python train.py --model="CTC audio transcriber" --dataset="short read English sentences (LibriTTS-R)" --train_examples=26041 --gain_aug_db=6 --input="waveform_16khz" --tokenizer="char" --vocab_size=32 --arch="jasper" --norm="batchnorm" --activation="relu" --depths=[4, 4, 4, 4] --kernel_size=5 --wave_channels=96 --wave_strides=[10, 4, 4] --widths=[128, 128, 128, 128] --init="trunc_normal_002" --residual_init="zero_last" --optimizer="soap" --beta2=0.99 --lr=0.002 --beta1=0.9 --shampoo_beta=0.99 --eps=1e-08 --precondition_frequency=50 --max_precond_dim=1024 --merge_dims=false --one_sided=false --adamw_lr_other_params=0.00087 --grad_clip=5.0 --ema_decay=0.999 --steps=21700 --batch_size=128 --epochs=106.7 --lr_schedule="poly" --final_lr_fraction=0 --warmup_steps=430 --weight_decay=0.05 --adamw_weight_decay_other_params=0.05
Rows from block 12, named by matrix and row number. Rows with one number belong to one channel. Each number is 128 + 32 x the weight over its row's rms, rounded and kept within 0 to 255. All counts start at 0. Numbers have three digits each. After the name is the row's rms in percent of the matrix's.
# convs0: first width-5 conv (model.blocks.12.convs.0.weight, 128x128x5), inputs 0-42, a 5 kernel for each
# convs1: second width-5 conv (model.blocks.12.convs.1.weight, 128x128x5, transposed), outputs 0-42, a 5 kernel for each
convs0.75 094:125162145147145120184178135147145134106176165103127143159177115120184099131112102093094112080154163143164150093105070045188173133129103137089117117152133162149165138132110142124125117092173173094129134074153115085131089137071102143188068176178060087033082160125101136096147132141140096114170161096061138121099083130152157144159156121119102097133112126108151160121137177164120141133121093152116132122105137178138165123190113145133101126074146156118110179152156104132151125110110150081111180138098130105163150137163082115084114131159091091096147062121075086157137163125157100136130146167153172079089143107162192147166114089102163078111142082097068
convs0.76 099:249171180120136153128120142112155156122133165096127150152137090096106139141148174048128126219131210118093072119109099130151120109115076123077114142113095128086091135090060109123129146099079136119121121160125184089097122157105134102166134082161112131136174181146112135112172164146111110140102132136169116127104159097082129114094125161155102144141177127135132160136064141118102085126128118107162084103116139096111139114118112106136136172104143162130135140103083101141102149107057097159135126069100167081085131059147121128143154120170104140155092104124111200101134134177159192199113138175125150121131128117088151081136169117099101124111143075131138
convs0.77 099:086090101112178087097127123151142124121105164074099100203133161130102138126065132153118125116090115126088160089152142187082137095109132073163153163152132165131078122159100141138140167119186119173159164129099152088104108156151122161113235099171111088118129113117167102152080140160121122155100166163117147139140141108145139119107065147144185127093099132130136140189151146084143119093160131111095129099109117170121123198100128108143090114141125092149131095146154138155115128128153130119140081124133026179174054062127088137141143159158124103147080148118150096074091145109146117124096096112101137138183127128094116058142107122124097179114115107134122
convs0.78 103:088150101156162110113142095093159102090090068138117165133127170076146142065132107113162069105137102153137129122133148144090089140091146164157153070126136158135143062152146142150085137112154151080145141169152122149125141141105114098103119124181111100129094079093161144172088145072144119163169124184172142105178156145056078133085182105136140164166141092139103113134086142133112169126153091142120126197147131197065136089117159127093114057145099076131027108141116123149154115150110187125128083079123130123130125105189118102158127097159091169122136083093097181088077180116080089148131155064105132066075179060077117135157089160120136156123162096142186
convs0.79 095:121071156144101034120167163185138161182141131132072089115166131144107120175135201121123087188131127101081135139112143125153130119124149171162103127147127145064104054135156121087078104122125125103090153142089114122138224128148105154141056152104123126075118121115081142127149137140157114113189166119064098102122078144128156138096119161134137146140107160090139068106134155142107112139126145127076120138137106145174136151154075156138190181084125104154127162108135179108125065155134114114153141081155167118159123121170153145117153120088153106094124119121089118076150120195180169142142104144075104116084107099090138121118133155134148117103120113144165
convs0.80 102:076120144119141100169153157126095122112132152105132117140199080155136149130126157101227150141158147105149196157088146155153160088094156174127106137131095055102184169132143138160178131085118082160176161168173136089100093138121122188177012118085145096130197118092155158115128104151130141139093160138155137088139114144098141139064103120122124128113118108144130119112153122104074170148120163125094172125111060088143191104143129129113106137131125123171103117128120134173172113117130103147070119122083088115179125127164072135119091107091092088127171145082096115166051107142111127096121120104117094147124151213161124121109138179158144085101102167126060
convs0.81 100:096089128149117073104126133148119102104097174106117118107159093073129086124211136205126089090137142110184138133123123080149120206124125133070113116151145105083153155148141119108147143118117184097126159169107074140157156118157148045098078156152116090136087178150109144153148116122138140110095122151177139165119159169157183114114127087080167157206148098143126152204140128173136184107139178073170100119142119145148147143100074160166101169090135139134092142148175141149200081122103130122131138138124109098207181143125136136104131048101145134138102109112116090140105073098174151093148135138177171104128128106086110133110172127147129067158105123114084
convs0.82 098:141099175119123102055169137124079091185147152199153050090128089203151162132121083141106136113146117140140072115115171136184136114113130105207098087094134145208146143132108093103128174156146122139158164151101043118146139150070100111083119155143091145115105068126114155114172106111156147148067164124125169116109170073101073091133090067068135159122134174145133116243122170134102115132097150070098107116105117130145108078111145109136090076122093093104103091171112179140107160129196101167170163149150088136155164155134108123172187119108101121194140107093111112130056177127156116112188168117115137167159114118113182181132137172129127093167130085090167
convs0.83 104:177188080146071184084114147176137116115158103107118144090108207075144122085124067132097136200145118184168136093111167178107123118142100137046088150151112121084155153156140107100115180106124141121065108180123151129101123145140082148121135082169134103243179134112117084096150148119132105122165109159135160135119163134106097102135194140169140168154160150187124163126153158110065070119136088184085123131130108066083125113180177124108152107165145121130051132128087095124091113123135126139161135171172155127130175160074111094146137151148107147105074119131148156093086142097091160130156068198113087165131101124101148177146165131163092145182113086098106
convs0.84 104:110119134193150166124132118128183148122165068117160150178141144136092116125138144135104100206166108107137150107096195223152115107113098108144141164153165160107142128175111130160160135131121085137141140113109139163083088119191111098122157074107109118146073126129097114059124143131107127130200116077080106180111116127166112173151102098130082144074114134135144158147163141136146106094142067100123130115083056136139131112148121125107070129172171156125058093155148128128115116085087115126160097153176131100131127165113161162128095174149117137098123116141136147090111137128144149129175153099102181117135154127114126080124122131117096116127083076119192
convs0.85 100:147090106179161148140167114125118080081117186100121079105093122089146068177066162133103115131118085108173107113150156134129089168138129138068114104066128156148113147124153090168145143084151114097131155147108104143133142139114167201096164136133165167099125150088148145160152061169141092085171159165150115133091101133188185087094112077188139100128054146152192137118132159126093095186122137167188117072133125145183107126127146091128127091106174146130132149120081107137110123118122139096149129139143153137157086130144143134104099122094118073047076164140123087132119085141141168095076189155125101123157099109134188100112154115122104167115101146109132
convs0.86 099:108121134114141080069099101159068117089098145098145132152065121167149128130159164116133139187155119130150063109119160161145129162159148124154108105123091133146081107160122162099134101100128133150111108109116162177116142056081103163094185128167137130189172086138112189111157137131169089120189182049187096120186128072131165131119136113178158154105103078115123209167122179168174155063098174150170164136113082143113123118177086086153143100065055104128170155116131145132187162145097131093128157163082135139108130143135189132092166089148072108095144131166121096142141147142177145125131179103122062120144155153118157144088138089134187080145118049118108
convs0.87 101:187142171140156115148159150098128075109065135137151184144163108125057124072116134157075118112144127134118135202188081067104117157087055045082078087185065162142120103096142142105077145183145114184164166125135141144098187166164154172137166095130141125143127152101148128155115132196175144163054141156135125166118148160140158105191096123160159148229135127190089104119152141080144166131142106113147131134183078166129112119101150099118104143147092130181123109091092088117136092181134125157121131145126095154110073144095125123150176095179142108175108146114172108094161098115167140164097135170144186140162150082080109078112091142156116207079164207133094
convs0.88 098:124193145174136113153147095134113096119161163093070147126124172130162112074136155054103110131172151146203129110097130102119117112154138183161167084114139064125180098150128134121144125071130163142076176107132124132129152146131159205106090153129111118093039143092153205119085107123146125123168140136125066097130140133111151103135080099082120165112138144188095116133194178125113130076136087114101143109071090109128129192089113200153099092054139122108095111144199136134088132139144158153081111162127126083130163082185053126079135191167129125149165113081078084089103133154131112074136137162131139101107192166114129160165132132174143122139119113138127
convs1.75 096:107119121108095101126173135128135158111132154073104138142125099122150144145069113095174112112148098117124157152139180125170130156175142075142179124170122161140140135127169104155094128129099099143046133162105121099174160130107132169147143204136089132158205108123135116167183158178200163116141104134099122121119126051184195149100137068118115142133063145175156139113088158130133077142144151130124115135125145144058152117129083138133086072132148110159089167167160178153178124142156142119138086127112109100092138111174117081166122129123070153198141106114125094149134102136111140160108098135128143123161192064148103091102143123125153180075159125188090
convs1.76 096:187152112146121168119120114153043197120146108096131131160120071105185105132141061129155127185123167106101074115120149153080153154131087147151083091141214134109107159161119154153086162149152064191103160075183095127105150111140166134140103101200126129120086095128140200132147095118064191208102133123140081177106116124165161110145093130122118151121152136126130158120049161098123208152101157126098086165098163112089159131142145106135123130177115154099091138136181124118123130081109158183144140130117183133169076156102102115133078072149157148153100158146103162162154102169133246123165102081153077144133186116106155155107123109080138152131106089156129
convs1.77 099:128140120134050167066144067115116099101146127173136109106108146098104102133162111171124120101169118161148069111162141127124156180119170124159185101108130103180119062072102100197125044176152078144143160144101142151129103112138135084159083112100140128132125093072188129105152123065118128159121104124112105174121145150142126111050131121137078100200172130104086148105098170132115171109164155133192172080166161140150105043120098159135148203092091167137154124111134105169070155085112124170127177119125167093131183113121157115140115152106103133162129141215179183097136150150143093115126154125131091080129132105135165124121117107114154114156115085152206
convs1.78 099:086114104122134119121138078159106166121097080146118122128135175136128117111109115096095072132129118156175148142116129115146109116100224069111165109156116121091098135130116095142138086117086164128122144105114081107149146128119095106183166160118165105060108130104122128116160162146111086162124149165054108129191142064124146149148145172150107113131098172133221139093137102124152107085150092104076162176135119114101143140151105072124107121110126140096131122140130119174114128102114151166123160131117127164137092136104137124172096094132100170049102121108095156107182128131149117065155125128160166142131081171137081115080183163079160123155106120167054
convs1.79 098:142131177160142157127101141131092118115174112115134120092091150135148128080108186110178150167118187065083105161107108167084097049125080127110114130103109128136122139158106120159165131122164113195097125087189154146152120112134074143075100084163137121190175124173103161155081133088139143132125201075117114105104134170138134096089126122130109157132154141135184113162170155175121071150084212108123126146147096128150156082144107148141093129160126146163124163132086147138148112063169143210115079147139070155138114169099082138110129108111164108174064098124088109181127177098065080161087159112128189138105106139117160078177201109164151176134101126097152
convs1.80 104:110135115170135140172108173168151111168117071122158100150133112137147124148091105122152162106146176065084105135176135155092166112143112132179057093136124069094241144075117132089163136070137087114142171152131127070121150132133109093088203122184133131130147127100177101113158153125141079099107150136158124101157101145095051124135054123160155065089117100097084105112142130077158151132131166174126162171132138127073130143116175125140161147102170141173101060128159157096163126066055123047164113135111129124131165111123154128126151133072134176099183109110151158126076185118091144186107143113170133140107133082134207155134134137155115222079085143162139
convs1.81 109:137103052126143108079123112079129121156145113148098118150118133083105130103094057096181124123071151117199166117102158077153136110141164180038078112164145126161127077125112126217101109156152112152094124149072172081129092179185115077125153107104138132116114128154169096121112107138188166121096193132086149108107124145142115127125177148089030148093152183082110159115093154171087172175113080129120156148103126139139112107122118160122071111138132110088135108131130126098146117130121157195103086077190196120131158125143152137118089124125068080188098073131133109120132110112159141088128145074118131170124106151102096096103146117118102126144137098130132
convs1.82 099:170110104130142134133195163167049156154125149086181171166157163153162113160140149152121157158123091125083152175131132135064134090133160154110072175068125141155103163082107152100066139110127155145120163094052194080143129117148122176205145175093087143116080149140171114122192172131070112130146122111130140131158146088085099145089095072102141153138116162100093170147122172090202122126108087128118086132175134128132161127104156153125170114101111137169159056163130122121094075157118144182117154093138094126201132093130121144141089129133122128160081119111095079151140115113153187150135084113116092108076138127184187128128136168098179117106080146199093
convs1.83 100:148152156079093113131108142125144106145121159126103122120120170064094094071099149183153129152110086154171113184123123064159115128112110160165057064086121139112091019118158170119091091155097119142118132136174140148128140111096108121073116149135191110147145115126123151114052151072132156089128118093127154134106112154085136125114103145137162115110144126099174169163106132133114129096158164139087155116124142171139164088075133129123131094101126140196132134180136176097130153115143152152082085145164152192173131144086105088053112085106127182086140110118115159118132090154135118212117110126176107097161135162143097164064113106167074163073142129115145
convs1.84 100:111175136134155021121147157076171118147095123135108065184142109129135124116127139152088154102124131052100113136121121090098129116138080178160096126059152104127127106126129148116097167080150072092150120166135140170104137152146154120131113093117178172113150113094152145129113139094180058120109107117126133167138089133169116120128097077115136124126162141156159125120149137142162126095160079122181114144183186168138154152124110144172172143124113155151155104025138104177131166198109164116077154117178120111111130125113095135111130101118094178163184181122054130115159113081105149131094157127114116105157160133118101131099124072178128158128163065034096
convs1.85 101:079117148160123131118158172168118132142144144151105077119079111094177120095113096131143108156093156146118144118114141089118144072167080142151138096123131132157140106136123122178189145092123063150155069143134067185163110097095160153190021124100105173188116087110079088115125075161111135169170166054121127135152118165153118148127127139099138147137098148071141174138145169114143182127120157189158127109114166155122105174191110143141128167114122123101125164137168149162099066109105165107081128118086118151134175146185095121123053045116193115127141110149164131110157087104110130121116081180138110096107135081077098107080130072167164166123116208067121
convs1.86 102:131150071096149125126100080096155097129129073100145130081137120120143109114147096148174123112149102119102103103176147112119109130130159070117143198131150110155163148150125114160159164136128082197108128116144106114129177103155059164147133184156241094170104065101145057145124149126132115153167121149156163177123125082164127108083105119038103097085093103110109114158082135137173157124120074130159134138123187143113178126146102110160094131145082091116150163141121160112148163103109144146119116147099185150196158120116149129159090122096165075111138163134129085124131170091165199091110132135089149193129031187136113195139087168089161118126125154110082
convs1.87 098:119125121116083162111128092073174166158134102114140148159133136128066111072167130123110109142125181140200104079149141214070098109101109178109095161165141102115139082132179108138094160132126139115159134090132115153119144136110144132146157155101164114096125100155124127103115140154140120172117126143160095164165117127139115178093098107075084120123106141129160113111161053088162091152062068065113107128105120127146102156167095126119145124069143098178160119141100116105096070122175172139144047144132093173178129094090101112119107126059117127103076107166148118153119106131176125146190111087161129064094107138174169145171097071104076071142086143160174
convs1.88 100:163097138066128103148163156112114063165057086131140122108152160123105158159123114179133134120142125072116171133151126156138155122135153086066149128109127115162062098114122093090226102089126145129119133114157151118096131097075139149154141118164120122100034146168131133143154188152141107092121130148130146124087109093104130173111169113108130166121118122135112135168133074129121159127131120119139075133079119148206145141109106101143101159168142171118102114153139046161120155132159149134117101116190084101168080120162101093099130121134162157088108149141155147114208074116108137144083099170108157105106144133191121139136147120134162095135175138092162