From a checkpoint of a small CTC audio transcriber.
Model: 2.85M parameters, waveform 16khz input, norm batchnorm, widths [128, 128, 128, 128].
Training: soap at rate 0.002, 21700 steps, batches of 128.
Rows from block 7 of a small CTC audio transcriber, named by matrix and row number. Rows with one number belong to one channel. Each number is 50 + 10 x the weight over its row's rms, rounded and kept within 0 to 99. All counts start at 0.
After each channel's rows are labels from the 100 clips, of 14976, where the channel reaches its highest value: "strongest on" is what is common among them. Only what is clearly more common there than usual is listed. The data: short read English sentences (LibriTTS-R).
# convs0: first width-5 conv (model.blocks.7.convs.0.weight, 128x128x5, each kernel summed), inputs 0-63
# convs1: second width-5 conv (model.blocks.7.convs.1.weight, 128x128x5, transposed, each kernel summed), outputs 0-63

convs0.97:45 44 32 59 47 37 46 45 59 54 55 39 36 39 57 49 48 50 44 46 47 38 56 55 44 57 66 67 38 78 46 53 45 69 61 43 56 54 61 56 55 39 40 35 44 61 30 46 57 57 79 26 41 50 54 49 62 59 48 57 27 61 57 46
convs1.97:57 48 63 29 50 43 46 59 47 42 29 48 51 39 60 41 26 54 83 64 48 53 41 47 50 33 40 58 47 40 32 53 56 49 66 63 65 65 71 62 50 54 61 48 58 52 32 36 40 44 30 46 41 46 52 56 54 38 41 40 44 58 47 44
strongest on: the word "i"

convs0.104:43 51 66 49 53 53 65 61 42 41 56 62 61 46 55 42 24 46 47 39 53 52 45 51 39 52 46 33 57 36 36 73 54 45 60 45 57 47 56 58 47 48 40 43 30 73 58 59 43 50 56 55 27 46 52 48 63 64 59 49 48 61 34 63
convs1.104:43 47 55 51 53 41 59 70 50 45 48 51 57 37 51 58 37 38 54 44 46 65 69 42 55 36 54 37 52 53 42 52 50 29 31 28 55 45 60 58 59 53 54 32 55 58 37 62 39 39 60 36 38 46 46 56 42 63 55 58 47 56 65 61
strongest on: voice: female; the word "and"

convs0.35:47 39 56 44 34 51 53 46 43 57 49 49 52 60 48 61 56 33 56 50 38 53 34 33 40 38 33 52 65 32 45 57 61 52 53 56 48 23 26 50 50 46 56 50 39 78 42 48 48 37 52 63 50 51 40 63 46 46 57 48 43 44 42 60
convs1.35:54 37 31 51 57 62 56 27 59 48 32 46 77 60 51 45 65 43 41 43 66 58 53 54 49 43 44 61 63 46 42 61 31 29 44 36 58 42 56 36 61 37 40 58 61 52 42 48 78 51 41 45 57 40 61 46 51 52 55 42 20 52 43 44
strongest on: the word "he"

convs0.8:47 40 38 43 56 54 47 55 34 48 50 59 37 52 60 47 37 30 39 59 52 48 36 34 60 64 67 49 52 54 55 63 50 36 38 49 44 78 48 49 64 47 47 53 61 17 45 44 65 55 57 58 43 65 52 58 57 66 65 49 55 52 56 60
convs1.8:58 62 53 54 48 44 63 52 50 57 52 58 54 76 46 48 49 47 48 61 46 32 61 28 47 60 53 55 35 35 54 51 60 64 57 65 50 57 59 65 37 54 47 39 65 50 59 52 49 56 50 58 48 53 49 44 44 44 52 46 53 40 49 52
strongest on: the word "it"; the word "is"

convs0.75:52 56 54 56 53 43 50 58 44 29 44 58 55 46 55 69 37 50 61 37 39 52 65 57 45 42 61 59 54 50 50 33 48 53 58 33 45 54 52 47 65 40 49 44 36 54 48 50 39 48 33 76 25 48 50 57 51 54 58 49 47 59 37 53
convs1.75:41 42 54 39 45 58 75 43 66 57 59 48 36 42 51 42 50 23 36 53 59 45 36 55 27 39 66 41 51 61 46 64 39 43 51 45 52 57 71 43 45 43 34 60 50 40 44 52 49 34 58 56 44 51 30 46 48 49 58 52 37 41 41 46
strongest on: the word "what"; the word "but"

convs0.115:48 44 65 53 31 42 58 64 31 61 52 53 64 32 36 58 59 67 48 52 51 69 51 47 54 50 52 58 53 34 55 53 51 50 30 52 35 50 54 44 53 51 56 38 74 54 78 68 40 46 43 42 41 54 45 64 58 50 48 42 44 19 51 49
convs1.115:51 40 66 53 38 38 63 53 59 49 53 46 65 52 47 51 45 61 43 39 61 58 50 50 43 42 73 51 58 69 48 48 54 54 38 34 46 52 47 54 48 60 62 54 41 43 32 54 51 51 58 45 40 50 47 72 31 61 43 56 78 51 46 56
strongest on: the word "be"; the word "to"

convs0.32:60 41 56 61 50 49 61 27 39 46 45 46 46 48 46 59 47 43 41 49 68 46 53 65 51 39 29 54 43 34 67 40 44 45 62 45 44 42 42 49 76 61 48 40 49 68 45 50 54 42 53 23 43 39 47 53 54 49 50 49 60 46 44 57
convs1.32:42 41 54 47 37 45 47 56 61 52 67 56 57 49 52 36 47 47 46 64 36 31 54 36 71 55 47 59 55 50 51 49 57 49 65 51 65 55 60 46 29 50 48 64 61 57 46 47 37 39 61 52 50 78 60 52 59 67 46 64 58 52 47 55
strongest on: the word "i"

convs0.127:55 50 42 49 65 38 43 42 55 38 52 55 47 62 46 38 41 54 47 52 42 60 39 42 35 41 51 50 43 51 55 60 42 52 37 49 46 71 72 45 52 28 59 44 60 34 35 56 33 64 55 60 51 54 59 46 40 42 43 50 20 59 41 75
convs1.127:54 51 49 40 60 51 58 42 43 21 51 42 48 52 52 42 50 47 43 56 52 45 50 45 52 43 54 45 42 44 56 47 55 55 45 69 39 52 49 48 33 81 44 57 39 54 42 56 86 52 43 54 40 57 59 28 64 57 59 34 67 56 64 65
strongest on: the word "and"

convs0.111:51 62 43 42 60 65 55 47 46 58 49 59 38 53 52 42 55 62 44 52 40 44 39 56 56 44 54 35 44 45 52 74 60 56 09 45 56 37 44 42 58 58 52 48 54 46 26 55 52 44 64 48 43 49 32 52 44 61 49 61 37 48 51 36
convs1.111:54 54 56 60 62 47 35 56 58 34 68 50 36 51 66 45 55 48 45 57 40 53 41 60 49 50 54 52 56 57 54 56 50 63 85 53 44 54 63 41 70 39 54 46 45 48 52 36 67 57 51 24 44 49 44 49 44 40 55 26 39 39 42 54
strongest on: the word "was"

convs0.30:38 56 51 59 36 46 51 43 55 39 51 56 62 55 68 40 52 75 38 68 40 50 51 48 66 37 37 64 43 54 61 60 51 37 54 45 53 62 47 66 35 71 59 44 41 37 46 55 35 58 49 58 39 37 45 24 50 66 55 36 46 32 42 45
convs1.30:41 71 44 43 45 51 41 56 52 57 58 47 49 41 65 63 64 42 41 48 41 66 44 27 48 31 48 67 60 58 41 42 46 39 33 64 50 47 40 63 47 48 65 47 34 46 49 53 47 41 48 59 55 45 53 63 44 62 66 69 51 34 51 39
strongest on: the word "come"

convs0.62:62 49 38 34 62 42 57 61 51 49 61 57 53 48 74 55 62 69 44 62 62 40 63 56 50 54 52 42 46 61 62 46 53 35 53 54 48 40 43 37 61 58 57 36 42 22 47 31 58 59 57 69 31 47 45 60 53 40 56 60 37 53 44 52
convs1.62:33 30 32 50 52 34 71 40 58 55 48 52 59 62 42 38 74 54 37 60 43 57 59 52 65 61 56 41 64 57 32 58 48 49 42 47 40 55 63 57 38 43 60 54 48 52 43 25 45 57 69 31 38 44 55 47 50 51 39 39 48 58 44 50
strongest on: the word "it"; the word "is"

convs0.50:46 65 54 53 50 49 51 34 72 43 42 65 55 39 56 45 47 75 39 60 28 56 35 57 38 58 41 61 57 61 39 61 49 69 29 55 54 40 59 39 51 61 54 40 35 56 67 46 56 60 34 66 49 44 44 50 33 54 56 55 41 67 33 48
convs1.50:42 54 44 49 53 50 48 71 48 51 54 57 25 51 51 62 44 56 63 51 49 36 40 39 52 44 29 62 55 41 43 33 45 61 60 53 56 58 65 29 67 58 52 40 71 33 64 36 55 42 56 49 46 41 42 47 47 45 56 50 59 55 56 45
strongest on: voice: male

convs0.55:44 44 42 69 46 58 47 51 47 68 44 52 52 53 41 68 48 53 60 50 57 50 66 52 37 55 45 41 59 44 56 66 43 55 64 68 51 46 45 51 38 58 62 40 44 29 46 62 65 64 52 59 55 39 45 61 30 51 39 49 56 48 49 47
convs1.55:48 22 61 34 70 53 62 63 50 42 56 45 59 51 37 44 68 47 41 55 46 68 48 39 40 51 42 43 46 52 42 45 44 39 64 52 63 52 49 65 54 62 69 47 40 27 52 39 58 48 49 47 53 49 34 58 49 40 52 52 49 74 44 36
strongest on: the word "is"; the word "it"

convs0.107:43 40 46 45 42 54 48 72 48 59 50 58 38 45 55 34 49 74 42 55 41 53 40 32 61 48 58 48 58 60 35 31 40 42 40 51 63 44 48 40 49 51 74 52 27 47 50 77 59 48 33 53 56 50 34 35 47 52 60 41 52 49 41 60
convs1.107:56 44 32 40 64 36 57 62 47 58 43 55 44 43 59 43 43 63 62 43 56 44 52 48 60 58 56 49 54 57 46 61 39 61 54 33 46 48 45 43 55 44 34 43 28 48 52 46 50 62 52 46 43 42 63 62 52 60 41 55 29 38 42 55
strongest on: the word "to"

convs0.41:52 37 70 56 50 49 57 61 39 42 52 41 31 49 48 38 62 47 46 61 52 44 47 52 46 40 73 36 49 50 39 56 44 65 21 40 38 53 61 41 65 40 43 54 43 59 47 54 42 48 64 41 47 41 55 40 57 38 52 40 51 60 42 58
convs1.41:58 53 43 52 53 47 45 47 52 52 49 51 37 55 48 35 43 37 50 33 30 32 49 47 63 58 52 32 64 48 49 36 40 57 70 47 57 49 52 60 47 72 43 64 63 65 75 40 79 48 45 55 51 50 58 55 63 41 58 25 27 42 47 57
strongest on: the word "i"

convs0.73:56 60 31 59 55 54 62 38 54 39 49 37 59 54 55 50 35 70 67 49 48 40 42 55 37 32 50 44 63 37 54 36 37 50 68 50 54 51 53 59 86 50 46 47 29 66 47 47 48 54 52 49 38 58 50 35 49 35 63 64 45 41 55 55
convs1.73:58 55 53 36 48 51 65 54 41 31 45 61 44 59 55 37 43 43 61 63 57 45 49 33 52 59 53 53 38 48 46 44 54 61 54 67 24 53 53 56 62 49 52 56 44 28 57 54 59 44 55 47 67 63 56 50 50 23 50 46 71 70 51 52
strongest on: the word "to"

convs0.52:48 55 71 57 64 45 36 39 38 59 44 59 56 54 58 70 53 45 30 29 50 53 50 52 50 58 50 62 43 35 47 44 65 39 40 49 35 59 35 50 43 63 50 38 61 30 45 38 49 58 62 47 47 53 54 32 40 53 49 39 43 42 36 54
convs1.52:54 62 53 63 40 52 39 59 39 47 43 49 44 61 56 38 44 55 35 49 57 43 46 56 34 61 46 49 61 70 54 39 44 45 34 47 60 48 45 45 62 52 40 54 55 64 54 34 56 57 25 43 53 57 39 47 55 51 38 42 56 40 55 40
strongest on: the word "he"

convs0.10:47 55 43 44 44 35 45 51 40 67 49 45 37 53 35 59 51 57 44 58 52 62 41 34 63 40 60 55 63 31 34 56 43 62 50 66 42 34 33 47 52 59 43 59 48 54 51 50 47 63 47 52 55 62 37 69 36 46 50 64 55 44 49 76
convs1.10:45 41 55 55 40 57 39 48 53 38 42 42 46 46 70 42 51 57 67 65 27 40 53 24 63 33 57 50 57 42 46 49 58 54 47 49 58 58 66 30 45 66 50 51 45 57 39 59 33 41 41 57 58 52 56 49 50 54 39 60 48 41 39 54
strongest on: the word "you"

convs0.34:41 55 56 58 35 56 37 44 37 49 51 39 42 57 61 55 60 54 48 42 55 48 39 36 57 46 31 58 49 54 51 66 53 53 72 55 47 55 42 43 48 48 40 28 54 65 33 45 52 58 51 51 49 44 41 53 48 56 30 44 60 36 54 44
convs1.34:42 51 43 72 62 57 51 44 58 35 61 51 47 68 52 52 66 62 48 53 64 65 60 52 48 36 36 51 49 52 44 51 45 56 56 42 51 56 56 60 59 51 31 44 57 53 66 44 44 41 53 47 43 52 47 60 40 62 60 56 37 58 61 65
strongest on: the word "he"

convs0.47:34 59 49 43 53 40 42 42 41 36 59 69 51 58 42 72 49 57 45 59 44 68 51 42 52 48 53 49 51 53 35 50 42 60 65 57 65 36 34 23 52 74 36 48 41 50 45 44 51 46 47 58 45 67 40 41 51 46 61 47 58 50 53 46
convs1.47:56 40 51 45 52 45 39 38 63 48 63 43 45 43 52 54 34 42 50 67 28 48 35 44 43 45 41 50 41 36 43 37 46 61 64 42 45 50 50 22 45 42 67 55 67 44 41 49 61 44 60 33 56 59 62 53 35 42 56 62 51 25 44 65
strongest on: voice: male

convs0.88:51 49 46 57 48 56 50 32 42 66 42 60 78 49 35 37 52 29 44 50 43 53 51 46 44 60 47 59 54 77 44 40 43 49 34 59 46 56 60 42 32 40 48 57 42 21 70 64 32 54 56 44 48 78 49 59 62 47 57 62 27 47 65 48
convs1.88:61 60 73 62 52 47 64 48 44 58 53 47 56 58 57 45 47 47 45 42 53 46 48 55 67 82 66 45 56 37 53 58 45 35 48 41 54 62 25 50 58 60 65 53 47 54 39 53 47 58 58 41 52 31 43 64 58 39 70 41 60 42 45 42
strongest on: the word "was"

convs0.125:46 38 54 45 48 39 60 37 59 55 44 36 69 58 72 67 42 49 26 53 34 45 49 46 69 45 52 55 40 50 50 47 51 58 43 59 45 38 47 48 48 56 59 52 46 46 37 61 42 41 34 49 50 41 50 37 53 39 52 51 46 48 50 72
convs1.125:53 51 45 48 38 42 62 54 59 47 48 53 69 45 55 53 41 36 68 50 37 51 31 41 34 50 55 48 46 59 40 66 55 49 40 63 59 27 61 42 43 59 41 54 33 44 54 56 54 48 58 47 41 69 53 48 55 57 46 53 71 45 56 48
strongest on: the word "you"